{
  "dataset": "regions of photos with short descriptions (Visual Genome)",
  "encoder_layer_scale_init": 0.01,
  "encoder_parallel_block": false,
  "decoder_norm": "layernorm",
  "decoder_head_dim": 32,
  "decoder_cross_attention_every": 2,
  "learning_rate": 0.00099,
  "max_steps": 12200,
  "batch_size": 64,
  "lr_schedule": "step",
  "warmup_steps": 610
}
Rows from block 6 of the image encoder of a small image captioner, named by matrix and row number. Rows with one number belong to one neuron. Each number is 200 + 40 x the weight over its row's rms, rounded and kept within 0 to 999. All counts start at 0. After the name is the row's rms in percent of the matrix's.
After each neuron's rows are labels from the 100 images, of 14976, where the neuron reaches its highest value: "responds to" is what is common among them; "patch colour" is the nearest of a few named colours to the mean colour under the peak. Only what is clearly more common there than usual is listed. The data: regions of photos with short descriptions (Visual Genome).
# fc1: MLP up (encoder.blocks.6.mlp.fc1.weight, 1024x256), inputs 128-255
# fc2: MLP down (encoder.blocks.6.mlp.fc2.weight, 256x1024, transposed), outputs 128-255

fc1.10,051,370,200,211,199,196,200,169,212,216,160,212,230,202,255,224,183,218,180,197,208,230,217,180,192,141,121,145,193,151,124,228,188,184,234,226,185,203,216,205,207,166,156,210,159,222,173,196,233,159,178,198,292,195,210,190,161,218,185,219,270,218,239,183,102,179,184,181,128,288,189,204,255,161,161,185,245,189,176,199,209,172,279,162,140,219,202,170,216,172,169,141,176,213,185,219,241,171,185,237,174,178,189,187,181,227,202,334,177,205,81,243,193,212,174,160,214,285,151,199,238,217,185,179,281,243,166,189,218
fc2.10,037,0,209,198,221,309,172,260,249,221,130,223,199,197,153,180,198,215,162,228,265,265,223,223,230,142,213,216,193,223,270,259,215,190,213,195,270,198,201,208,197,219,185,174,141,218,189,247,210,208,246,174,191,213,220,190,233,199,243,239,216,247,178,227,191,204,205,219,224,110,224,200,213,198,228,213,203,229,221,246,229,230,205,189,218,252,178,228,228,227,184,166,218,203,221,203,234,174,236,194,216,218,212,216,242,224,273,210,206,261,147,204,244,224,212,142,208,234,186,230,208,184,213,235,181,236,259,215,219
responds to: text has "red"
patch colour: red

fc1.673,151,234,223,103,150,254,140,225,170,229,200,194,210,173,156,199,211,185,163,158,216,157,249,255,195,142,210,240,279,205,172,225,202,204,218,220,177,267,183,217,121,195,200,133,201,262,204,138,232,236,217,148,204,251,131,264,194,208,184,180,169,146,177,259,224,200,233,228,228,269,210,157,168,224,211,214,183,168,96,236,222,180,183,213,228,212,226,185,245,153,182,138,216,245,183,169,163,231,140,160,235,161,234,230,241,237,138,158,133,206,152,135,144,162,194,183,143,179,136,180,196,148,183,157,151,170,111,144,227
fc2.673,253,182,107,274,224,225,181,168,181,180,189,225,240,233,219,225,262,138,233,264,171,201,194,140,152,196,203,218,242,223,173,222,241,149,217,222,183,152,207,221,164,233,139,226,250,173,194,216,166,245,183,251,240,185,259,238,182,194,178,221,222,192,230,226,237,223,188,165,148,200,170,162,191,235,141,175,225,133,166,241,279,190,86,248,162,199,204,182,169,236,265,245,177,222,245,191,253,198,122,136,256,163,65,156,180,180,252,268,279,222,217,133,164,235,252,218,147,217,235,194,221,152,189,182,248,193,154,146,196
responds to: text has "sky"; text has "white"; text has "blue"; text has "clouds"
patch colour: white

fc1.246,015,435,167,192,174,209,192,215,174,210,125,242,174,158,218,155,196,192,175,245,154,205,181,206,138,172,147,211,183,144,132,163,155,143,215,219,197,207,200,218,201,152,126,156,204,198,197,219,213,191,239,193,242,225,210,194,251,189,187,178,171,187,198,184,207,194,195,194,199,242,136,204,208,256,126,192,211,163,226,189,189,179,211,168,182,204,229,144,222,167,173,154,183,193,198,199,193,236,173,193,193,249,206,114,224,240,206,149,204,134,127,219,237,186,196,124,195,226,195,170,220,260,191,176,184,173,194,263,239
fc2.246,019,440,221,175,118,243,224,192,181,217,216,266,191,189,157,206,206,147,180,171,163,263,138,204,169,192,217,143,155,200,231,189,129,291,214,162,236,213,189,172,278,140,201,138,187,254,182,171,209,186,175,186,182,179,220,148,210,244,176,223,236,213,193,201,204,230,253,216,201,258,224,205,242,182,196,222,202,183,269,185,151,200,210,181,241,246,216,204,234,237,146,181,231,239,167,170,224,171,173,214,185,221,235,236,204,204,239,160,178,123,120,210,207,211,142,240,219,127,190,136,202,269,256,181,196,240,239,243,147
responds to: text has "blue"
patch colour: blue

fc1.409,140,229,219,104,151,257,140,229,177,232,215,196,213,185,171,204,203,196,158,159,219,154,248,261,186,151,199,221,283,190,176,228,194,206,229,239,174,281,179,217,115,182,190,133,187,257,206,145,245,240,221,148,223,254,127,270,200,196,169,196,161,147,176,259,228,172,227,214,207,268,213,159,176,224,197,218,200,155,122,245,218,180,187,211,221,229,228,189,246,154,167,134,210,247,172,168,173,237,144,177,229,159,228,228,235,217,134,173,141,209,154,135,148,160,179,188,136,198,150,173,211,146,172,153,171,190,111,139,242
fc2.409,214,110,120,276,223,225,175,167,188,179,186,219,255,240,230,234,254,151,254,243,170,182,196,129,160,209,204,229,248,228,155,227,230,165,228,235,182,154,220,242,175,271,140,264,214,154,198,214,163,238,185,253,255,189,255,276,173,196,184,220,216,206,239,230,234,219,172,161,146,209,168,142,181,242,145,161,227,131,163,252,267,195,108,243,172,154,200,183,174,231,249,249,161,225,266,190,231,233,131,136,258,157,114,169,171,180,246,245,272,226,230,158,162,191,232,218,135,224,242,201,229,175,192,179,240,199,150,148,196
responds to: text has "sky"; text has "white"; text has "blue"
patch colour: white

fc1.608,075,296,204,182,171,182,218,178,163,197,190,250,186,206,177,192,234,173,146,209,189,228,229,177,88,113,129,202,212,179,128,190,154,172,219,198,222,210,161,283,199,191,111,168,254,268,207,156,208,168,187,152,181,213,166,195,175,199,210,141,188,153,236,176,188,253,226,224,222,285,177,178,171,299,137,233,168,165,204,186,236,168,256,152,140,158,188,160,217,135,154,153,164,212,208,229,195,176,176,152,185,204,214,179,263,334,210,189,136,189,116,190,191,227,190,175,205,246,126,182,227,213,124,159,148,162,139,199,218
fc2.608,072,214,211,194,189,250,148,151,126,140,220,207,193,239,237,242,191,208,232,243,93,181,196,191,147,178,190,206,222,228,185,228,207,178,245,237,165,189,232,224,189,188,224,202,239,200,109,157,205,214,136,228,231,155,195,207,157,209,123,198,209,198,221,236,210,237,174,170,206,246,146,183,162,267,187,200,237,187,194,209,177,140,183,226,155,191,263,150,157,210,266,222,165,206,175,157,231,213,178,211,165,220,215,161,153,147,282,217,189,198,224,194,146,223,236,272,222,139,208,153,240,197,196,159,260,198,163,161,187
responds to: text has "sky"
patch colour: blue

fc1.489,050,325,206,208,224,161,230,173,211,231,163,219,189,200,212,194,213,171,133,207,205,241,235,161,146,101,98,177,177,160,110,155,169,211,228,252,191,190,167,219,227,118,140,124,195,263,218,170,226,147,159,170,239,191,182,160,151,199,179,201,194,185,253,174,177,170,199,232,174,285,218,201,185,223,139,217,227,170,202,192,247,128,269,148,151,205,150,199,236,174,172,94,136,237,172,242,218,177,129,207,187,209,157,188,232,284,232,200,128,164,92,197,194,243,162,209,217,256,111,207,275,217,166,134,201,217,168,227,206
fc2.489,036,164,175,226,147,246,262,230,193,239,141,258,186,157,185,173,252,160,173,210,188,219,167,182,194,230,269,180,147,180,231,178,197,236,176,154,213,233,167,163,243,118,175,143,167,259,192,205,178,214,200,190,167,241,251,112,235,239,192,240,260,232,175,169,295,193,265,229,207,229,262,278,226,167,174,246,177,169,196,195,190,196,112,207,218,274,195,222,227,228,176,207,233,218,173,225,205,129,190,191,262,186,60,240,221,223,160,172,255,137,280,232,235,262,175,262,216,195,205,169,169,233,262,228,200,244,217,263,136
responds to: text has "green"
patch colour: green

fc1.542,077,288,203,206,182,171,220,165,179,227,175,217,203,175,207,200,212,163,110,229,180,238,224,175,94,123,101,188,201,150,143,216,155,164,244,248,213,195,179,227,206,179,104,138,180,252,179,166,249,169,197,149,237,198,194,186,177,178,132,191,147,176,237,178,201,165,213,214,171,282,169,184,183,214,130,213,218,181,206,175,233,136,257,154,138,200,199,154,210,146,177,80,140,239,176,239,200,175,161,195,167,214,203,159,232,196,216,181,151,196,121,215,209,220,135,152,217,241,138,198,256,245,151,109,195,196,153,202,193
fc2.542,066,151,138,249,144,246,199,215,194,219,180,260,238,202,203,182,247,145,172,193,182,251,133,182,157,239,250,171,217,203,211,242,163,225,211,173,256,157,184,221,234,187,132,143,197,181,167,174,155,235,205,229,236,201,265,249,221,225,185,261,231,242,186,214,225,220,224,179,165,215,242,256,205,180,150,237,222,157,156,279,256,196,128,199,252,295,228,188,235,243,172,217,202,246,251,182,208,103,158,157,290,167,120,256,210,222,243,199,274,148,266,159,215,292,175,219,179,151,231,155,200,224,257,171,210,261,192,200,152
responds to: text has "red"
patch colour: red

fc1.280,058,305,187,204,195,191,191,190,207,229,113,199,229,229,254,206,178,219,142,215,227,221,213,191,190,163,114,165,194,162,151,227,196,180,223,237,184,205,216,230,204,135,149,185,167,209,162,196,226,179,187,190,278,191,211,179,171,202,171,239,251,213,212,187,88,164,184,195,156,262,181,204,218,171,175,181,266,186,144,206,216,173,245,170,193,204,210,175,211,178,175,137,171,224,170,212,202,181,177,238,202,188,195,192,197,301,195,320,194,194,115,242,205,194,154,160,211,269,169,215,262,234,152,185,278,258,166,187,221
fc2.280,046,0,209,202,188,276,202,227,202,193,207,253,179,205,200,191,181,183,149,248,182,271,173,259,192,202,222,186,199,203,254,222,175,238,224,182,259,209,189,198,210,187,223,138,224,253,205,172,178,221,186,178,164,177,221,155,216,242,189,233,218,219,190,215,202,229,239,241,235,223,223,242,227,206,192,254,235,207,235,196,157,192,222,198,235,265,241,189,224,242,216,187,229,238,179,175,235,133,204,215,189,248,218,238,209,210,280,210,199,169,279,233,220,246,205,223,243,154,218,161,206,223,239,185,243,251,236,236,184
responds to: text has "red"
patch colour: red

fc1.403,025,310,142,221,162,230,190,263,182,198,133,217,150,176,240,144,156,220,190,290,170,181,155,231,152,197,149,188,203,171,212,153,172,135,206,246,168,232,173,216,196,125,162,176,189,183,191,206,247,230,265,215,247,222,213,224,269,146,178,201,174,172,155,208,183,194,221,162,152,239,134,245,207,235,159,200,244,167,258,212,174,194,183,232,181,203,257,129,237,148,191,158,210,180,221,158,210,253,200,232,207,278,204,120,189,207,197,181,246,120,180,241,271,145,188,145,159,211,224,174,202,275,172,202,222,226,197,258,251
fc2.403,027,347,176,207,142,238,190,192,154,170,173,262,192,205,168,212,227,134,186,209,159,263,129,173,133,203,239,136,210,213,211,216,125,229,227,204,223,181,188,202,260,190,178,162,181,208,145,145,145,219,162,219,202,151,241,187,196,251,160,243,246,253,209,219,241,258,226,162,153,240,196,198,225,203,142,235,253,152,204,230,201,151,169,222,209,259,239,182,210,252,217,213,172,242,206,163,258,157,147,159,230,191,146,219,182,179,241,212,227,122,103,191,181,244,175,255,188,118,215,128,213,232,253,150,230,254,184,178,133
responds to: text has "blue"
patch colour: blue

fc1.653,064,292,202,215,238,163,228,195,225,231,235,223,170,192,204,191,227,145,148,192,191,228,229,150,157,146,138,162,157,183,139,106,185,247,215,215,204,174,175,196,240,145,179,189,236,215,261,192,218,137,143,186,231,195,186,164,171,225,225,184,230,188,255,156,146,196,195,238,194,223,243,208,177,189,176,222,213,183,194,189,220,160,264,151,149,160,144,246,242,222,208,159,160,217,201,232,250,179,181,226,211,211,144,222,252,221,253,311,160,165,144,176,195,260,198,296,245,298,153,203,225,193,192,182,225,230,217,247,212
fc2.653,050,0,155,255,172,196,212,220,175,197,256,261,192,193,232,210,232,131,210,235,211,218,180,184,157,197,231,175,205,209,239,212,214,208,202,208,195,199,205,197,223,203,118,181,262,225,214,161,186,198,187,206,204,187,253,215,221,211,199,262,193,209,187,207,154,165,250,224,164,257,202,213,223,226,150,231,206,129,207,258,244,167,85,184,207,252,228,183,192,256,191,209,223,236,221,188,201,168,146,136,274,204,61,189,209,201,232,215,299,144,204,225,204,216,211,260,184,137,201,201,220,201,275,175,232,272,210,211,162
responds to: text has "green"
patch colour: green

fc1.461,077,310,227,222,204,154,224,153,183,243,215,214,212,224,164,213,251,171,161,203,235,271,223,144,188,120,112,144,184,202,95,220,201,181,226,191,245,169,194,193,227,223,157,172,204,251,191,170,197,126,162,161,242,189,204,155,138,243,193,179,265,206,268,139,151,181,204,246,184,271,187,164,179,153,178,203,204,202,155,168,241,163,306,117,156,192,175,182,202,173,207,167,141,243,146,259,251,125,178,202,192,189,206,195,217,244,216,304,151,221,97,234,184,248,183,172,246,281,114,207,237,228,179,172,232,212,154,178,177
fc2.461,081,0,139,254,187,244,201,212,251,207,158,235,273,220,189,200,256,162,215,202,259,238,187,173,201,188,238,209,249,236,214,245,213,192,198,196,235,155,210,229,185,292,140,260,137,151,254,232,166,220,236,243,226,205,251,307,214,215,251,253,234,230,220,223,221,212,172,169,155,164,231,148,196,196,167,155,215,158,153,264,269,240,156,241,228,171,174,206,213,246,209,232,189,230,303,210,233,188,161,143,262,129,152,209,212,228,210,228,274,225,181,153,211,184,198,145,127,234,217,218,207,192,210,202,167,259,187,165,187
responds to: text has "red"
patch colour: black

fc1.613,023,435,185,160,171,201,203,235,195,215,61,221,161,121,179,160,198,186,172,254,203,191,212,213,162,162,51,209,235,166,146,162,172,171,212,252,181,237,180,200,182,139,157,140,165,230,225,196,233,192,229,190,246,218,183,205,243,173,181,214,173,159,197,202,192,176,222,205,181,271,158,207,196,224,156,222,241,169,240,216,211,169,228,181,201,209,232,162,227,155,195,139,176,217,184,181,202,248,188,214,219,228,198,138,225,255,199,158,189,138,110,206,222,181,189,177,180,221,172,178,265,234,195,167,213,206,172,229,245
fc2.613,031,381,227,194,124,234,162,136,167,136,176,225,159,240,167,211,206,196,173,155,162,238,140,188,150,202,234,145,211,227,215,217,163,263,215,206,222,182,194,208,290,127,237,145,210,239,184,153,185,213,155,220,213,128,197,171,203,230,172,205,238,214,212,210,241,224,203,159,220,223,167,223,225,215,195,259,243,206,198,182,159,145,235,248,203,259,249,179,177,237,209,216,181,221,160,156,226,147,192,223,204,233,240,220,177,184,226,177,188,117,151,205,212,251,189,224,226,105,196,106,220,259,249,155,234,204,177,198,166
responds to: text has "blue"
patch colour: blue; cyan

fc1.73,073,387,207,201,211,165,218,187,206,216,162,223,187,200,201,187,219,179,140,203,202,230,240,157,141,97,69,171,187,165,92,153,166,205,234,253,195,199,173,219,215,134,138,107,202,242,221,172,243,139,159,165,244,203,172,171,166,185,156,188,197,187,255,160,200,177,210,217,178,274,207,202,186,202,154,225,217,175,162,202,224,149,294,131,152,207,172,200,242,182,192,114,137,230,179,229,228,173,174,195,198,208,169,189,224,257,241,210,139,167,87,195,191,246,165,216,226,305,128,179,252,207,178,142,203,196,176,225,222
fc2.73,067,107,215,207,135,170,223,249,252,260,221,230,193,141,178,171,175,199,156,141,263,210,168,186,202,228,245,205,157,160,256,187,126,314,150,151,243,235,181,165,299,187,213,192,181,236,239,225,180,186,231,151,166,233,190,176,230,217,250,228,206,222,171,183,168,210,210,246,215,224,256,225,236,134,202,221,169,198,237,193,194,246,234,186,268,205,195,250,276,214,144,161,250,234,190,213,205,209,213,206,185,208,230,265,250,264,179,99,198,158,199,228,245,186,137,182,211,185,188,201,152,309,254,212,166,236,237,250,182
responds to: text has "green"
patch colour: green

fc1.135,075,269,208,214,239,139,249,198,214,229,211,257,155,168,185,172,239,173,193,222,179,244,225,132,161,150,111,183,175,180,161,122,144,231,202,184,239,173,157,213,240,180,125,174,246,228,279,199,187,132,145,198,191,206,179,156,200,212,231,152,191,183,264,140,259,211,222,224,231,208,219,203,181,207,140,246,169,177,183,158,221,173,276,139,183,173,142,247,250,219,228,195,153,199,235,244,237,176,201,178,241,232,159,211,234,223,262,167,173,169,163,186,207,277,256,285,248,272,178,174,265,211,195,202,165,161,217,247,223
fc2.135,074,67,207,236,200,159,177,165,212,183,244,214,236,238,205,242,230,189,233,183,269,204,201,187,161,197,216,166,240,249,201,202,205,217,240,249,197,176,240,255,246,284,160,245,273,180,271,166,196,238,216,240,264,158,248,260,198,204,211,214,193,265,249,257,155,223,202,168,162,146,175,161,225,231,169,196,282,171,170,275,287,183,196,234,224,171,207,190,205,250,209,245,163,237,275,152,239,236,160,163,229,188,212,196,182,193,191,195,247,207,104,177,197,150,203,160,154,161,217,197,255,230,208,160,240,202,189,196,216
responds to: text has "green"
patch colour: black; green

fc1.532,140,241,218,109,155,251,136,223,176,231,209,187,216,178,178,202,197,179,157,155,221,160,249,253,191,141,208,230,270,195,170,224,207,209,232,241,165,263,183,209,129,176,194,118,197,261,198,141,245,231,211,154,215,248,133,255,189,210,169,191,165,147,181,262,228,182,231,223,213,275,219,174,178,226,209,210,200,167,114,247,222,174,188,219,227,215,222,189,257,156,177,130,209,247,173,174,166,231,136,173,228,155,224,236,233,234,141,153,128,203,146,134,146,165,178,183,146,192,136,183,211,144,191,151,157,187,110,149,234
fc2.532,195,177,130,267,229,226,180,165,183,180,184,207,233,236,225,224,257,149,235,264,166,193,206,140,160,202,194,242,245,220,163,218,255,145,217,224,171,155,208,226,156,243,140,235,236,166,208,226,173,233,192,250,241,196,259,244,186,188,179,207,218,193,227,223,244,202,190,164,154,191,162,164,189,240,151,178,220,138,162,240,280,196,79,244,160,182,187,188,167,231,269,247,170,211,242,204,238,210,129,142,249,162,58,156,174,173,249,267,282,231,236,131,162,205,254,210,150,232,236,200,221,149,180,190,249,179,153,152,206
responds to: text has "sky"; text has "white"; text has "blue"
patch colour: white

fc1.666,072,299,197,193,181,176,219,175,168,195,182,247,184,207,186,190,229,170,144,213,188,232,223,175,83,110,110,194,207,175,126,181,150,171,215,203,222,199,156,271,202,184,114,157,254,273,206,144,210,166,185,162,181,211,161,186,174,195,201,149,173,156,240,174,176,248,226,220,222,292,181,187,169,292,137,239,180,164,197,181,235,164,254,152,132,161,184,151,214,123,155,149,164,209,213,224,201,173,178,153,173,209,208,170,243,323,213,194,138,186,114,196,198,226,187,168,210,247,123,185,232,219,130,152,162,169,134,204,218
fc2.666,071,221,210,202,184,272,151,137,131,147,194,222,186,235,228,248,195,190,225,241,81,187,194,194,151,186,188,195,222,225,182,226,190,184,233,232,172,180,230,233,191,184,222,198,234,198,108,147,182,218,132,224,223,157,195,209,160,224,127,208,204,194,219,232,234,250,177,164,192,244,128,192,172,268,180,198,233,185,189,199,170,151,189,240,144,200,252,161,148,211,269,225,167,204,173,171,238,216,169,196,171,214,218,164,159,143,280,214,183,196,222,200,156,224,234,275,213,140,212,148,243,202,187,171,265,202,165,153,189
responds to: text has "sky"
patch colour: blue

fc1.665,133,301,204,164,194,198,188,214,204,237,131,210,198,185,212,187,193,223,120,190,213,203,259,200,136,122,115,176,218,140,154,184,169,209,268,295,165,226,181,230,184,108,130,115,158,245,208,150,285,191,197,148,296,218,163,205,191,181,153,218,170,173,210,206,171,155,208,210,147,282,206,192,200,243,142,213,244,158,135,214,231,137,235,177,169,232,200,195,270,172,162,73,164,262,165,202,206,210,137,216,202,193,187,215,229,290,196,206,136,176,118,175,177,196,143,199,183,262,138,170,259,186,168,116,221,224,150,197,234
fc2.665,123,187,103,262,168,195,181,187,177,202,212,227,216,210,209,217,232,116,210,257,179,239,148,128,133,224,211,208,235,208,188,233,205,176,224,203,223,170,176,221,197,216,138,208,272,195,204,178,122,246,182,217,231,183,277,220,178,183,168,229,204,234,217,226,199,218,190,192,152,219,179,170,186,236,131,201,234,124,172,239,254,193,65,229,176,208,213,178,194,276,245,222,182,268,221,168,222,160,109,130,238,182,52,181,181,167,247,236,282,170,213,154,161,237,230,217,156,188,250,206,218,172,212,160,256,221,166,162,198
responds to: text has "sky"
patch colour: white

fc1.138,080,264,233,201,254,146,223,171,228,232,220,251,193,205,173,222,261,167,181,179,196,259,235,126,161,138,131,163,176,204,134,145,162,249,201,180,236,168,183,206,232,184,143,171,250,234,261,193,182,123,128,181,184,195,180,155,163,248,245,152,220,203,280,142,248,217,201,241,236,219,236,178,159,211,159,218,161,192,166,172,234,168,289,122,172,150,127,261,234,232,213,196,147,209,216,261,238,149,191,174,224,185,147,241,247,216,244,206,156,223,147,182,175,285,239,293,255,272,151,181,242,176,192,195,159,165,204,205,186
fc2.138,098,86,147,264,194,166,181,177,194,179,206,252,225,241,226,233,253,162,236,204,253,210,184,147,139,189,227,173,245,240,193,213,204,192,251,238,197,161,223,248,224,272,147,228,241,175,239,157,183,242,202,252,250,146,262,251,187,208,199,249,218,231,236,255,165,237,198,165,140,182,171,160,203,247,141,203,274,150,164,275,283,170,146,245,182,200,217,187,188,241,237,245,173,247,271,151,258,207,139,143,247,174,157,180,180,175,207,232,263,197,139,167,181,203,226,182,145,150,234,182,258,200,220,146,245,240,176,181,189
responds to: text has "green"
patch colour: brown

fc1.289,125,318,217,165,187,188,205,201,184,227,173,196,186,221,178,183,210,203,141,193,228,209,258,186,157,98,110,159,220,142,110,182,185,198,263,262,194,227,161,227,186,148,133,103,162,275,225,144,259,174,180,144,275,224,154,200,171,192,149,212,202,164,228,194,157,209,222,236,162,296,201,191,193,225,163,231,238,156,161,213,252,129,253,153,180,235,186,189,261,162,160,108,148,260,163,212,212,190,143,212,188,197,195,216,240,265,209,230,116,179,90,176,176,218,150,200,196,262,108,191,252,191,170,118,221,230,143,205,227
fc2.289,097,174,122,247,203,247,174,168,182,164,155,227,239,234,211,217,254,150,229,275,156,195,176,142,174,193,207,220,248,224,165,222,219,157,209,214,187,144,202,221,169,269,130,243,166,133,187,206,158,238,174,245,223,177,250,282,169,212,185,215,225,194,224,237,242,217,149,144,140,196,160,151,173,240,130,169,230,126,155,243,249,182,95,242,175,165,197,172,160,229,265,234,165,218,255,194,243,200,146,126,252,150,109,168,172,186,236,261,278,201,210,136,162,207,236,213,148,216,239,182,214,152,189,180,226,214,159,146,186
responds to: text has "sky"
patch colour: cyan

fc1.309,072,292,222,222,201,155,223,146,186,217,166,182,227,206,163,226,231,192,203,205,235,255,222,172,218,165,179,151,194,217,135,238,236,181,211,186,250,171,216,196,218,228,199,200,174,221,167,172,198,157,167,171,224,178,227,158,134,232,191,206,280,234,239,150,114,209,197,232,180,254,187,177,204,131,229,187,221,210,183,158,243,158,253,138,151,197,196,180,201,183,202,194,152,218,158,241,262,121,212,214,150,179,212,195,188,259,217,366,191,236,129,247,192,216,183,177,255,245,167,240,220,230,187,193,259,235,162,170,164
fc2.309,053,0,199,211,178,231,212,222,228,200,160,255,205,220,158,195,230,178,162,174,316,282,162,243,194,176,233,146,223,218,250,244,176,225,220,190,267,195,188,201,208,239,168,166,161,210,236,190,176,210,236,210,205,182,245,221,228,226,243,254,211,232,193,211,131,227,248,198,192,164,252,219,238,188,171,242,224,190,183,224,226,199,197,222,237,247,202,200,232,256,202,209,214,238,231,184,251,139,199,182,246,199,183,253,222,222,214,237,220,176,192,193,234,252,181,190,191,192,187,193,224,229,246,182,179,275,207,201,186
responds to: text has "red"
patch colour: red

fc1.234,026,292,131,224,161,217,194,262,181,186,128,209,152,178,250,132,148,203,188,294,180,173,162,228,160,203,169,191,194,149,217,159,170,128,206,256,166,239,191,215,205,117,171,188,187,180,193,212,234,236,280,215,232,217,208,226,300,159,186,204,185,178,154,223,169,198,210,154,155,216,138,242,226,232,150,205,224,169,258,215,170,199,186,217,194,205,271,135,203,151,186,172,213,192,221,143,210,275,193,240,213,251,225,142,182,209,202,191,239,132,179,233,256,146,204,138,154,211,220,178,210,265,190,207,226,229,211,256,256
fc2.234,035,316,185,232,119,255,169,178,171,186,161,263,208,214,158,212,221,153,181,198,158,256,147,187,143,196,255,143,216,199,219,207,132,225,226,198,238,182,192,220,266,191,173,166,178,202,158,155,167,227,148,226,230,164,253,196,190,242,156,271,234,239,200,224,243,262,235,181,170,247,190,189,221,211,151,235,248,151,207,230,214,148,158,247,206,250,248,163,210,282,202,231,182,262,207,156,251,145,158,164,227,203,169,209,193,188,234,218,227,123,118,177,192,238,188,251,182,125,214,143,229,222,253,149,241,267,192,198,132
responds to: text has "blue"
patch colour: blue

fc1.611,178,188,227,109,164,238,161,235,181,237,198,150,183,205,151,176,189,215,171,173,259,150,263,245,217,176,246,230,262,223,203,194,243,216,241,251,170,261,164,207,139,184,237,161,162,235,245,137,257,235,215,142,221,246,118,246,207,201,146,225,152,141,175,255,209,175,234,220,202,216,215,164,175,207,255,238,227,185,140,244,229,178,172,225,250,233,217,204,270,172,183,158,212,257,138,170,149,237,156,213,241,185,216,230,230,185,158,160,140,193,195,113,150,170,163,222,156,145,172,207,189,144,176,156,193,217,150,161,212
fc2.611,243,80,116,259,220,211,170,160,185,173,192,228,249,245,223,236,259,152,243,256,196,202,191,161,154,203,213,218,257,237,169,236,229,161,238,236,188,149,219,243,171,262,132,252,219,166,210,199,173,238,189,254,252,172,240,259,169,208,182,230,223,208,241,234,224,226,169,158,139,207,160,149,175,248,145,169,241,140,154,257,269,188,112,253,166,174,211,175,171,226,256,253,164,229,261,175,246,206,139,135,266,154,107,166,168,173,236,260,267,218,214,147,156,217,241,216,140,205,233,203,239,160,203,168,246,212,146,142,195
responds to: text has "sky"; text has "blue"
patch colour: white

fc1.692,078,364,216,206,203,159,207,167,198,239,189,207,216,200,153,209,246,171,140,192,237,247,229,160,168,97,94,153,190,191,72,220,199,197,227,223,221,186,199,218,213,194,155,138,183,252,191,162,233,142,165,148,268,197,202,160,160,215,155,182,230,200,249,151,186,184,200,246,169,284,201,178,181,185,181,198,209,189,119,173,242,149,287,123,158,207,183,192,226,180,179,128,148,254,138,236,243,149,179,199,194,179,187,216,226,277,214,282,143,220,75,227,182,230,164,189,232,258,110,203,243,210,155,157,215,214,150,175,189
fc2.692,069,48,175,228,159,225,160,225,234,204,214,251,275,221,185,222,244,166,204,197,270,219,172,178,164,192,238,198,247,256,208,248,183,190,231,224,250,154,217,244,214,293,120,248,225,144,237,194,162,214,239,210,232,179,217,305,198,192,241,259,185,261,218,248,118,200,163,187,150,201,220,159,188,197,134,160,224,150,178,304,313,213,198,222,221,174,197,189,229,248,195,203,185,259,283,180,216,209,176,149,260,153,155,214,209,204,248,246,246,199,120,159,202,174,204,162,146,197,193,222,225,200,241,189,174,280,189,178,187
responds to: text has "red"
patch colour: red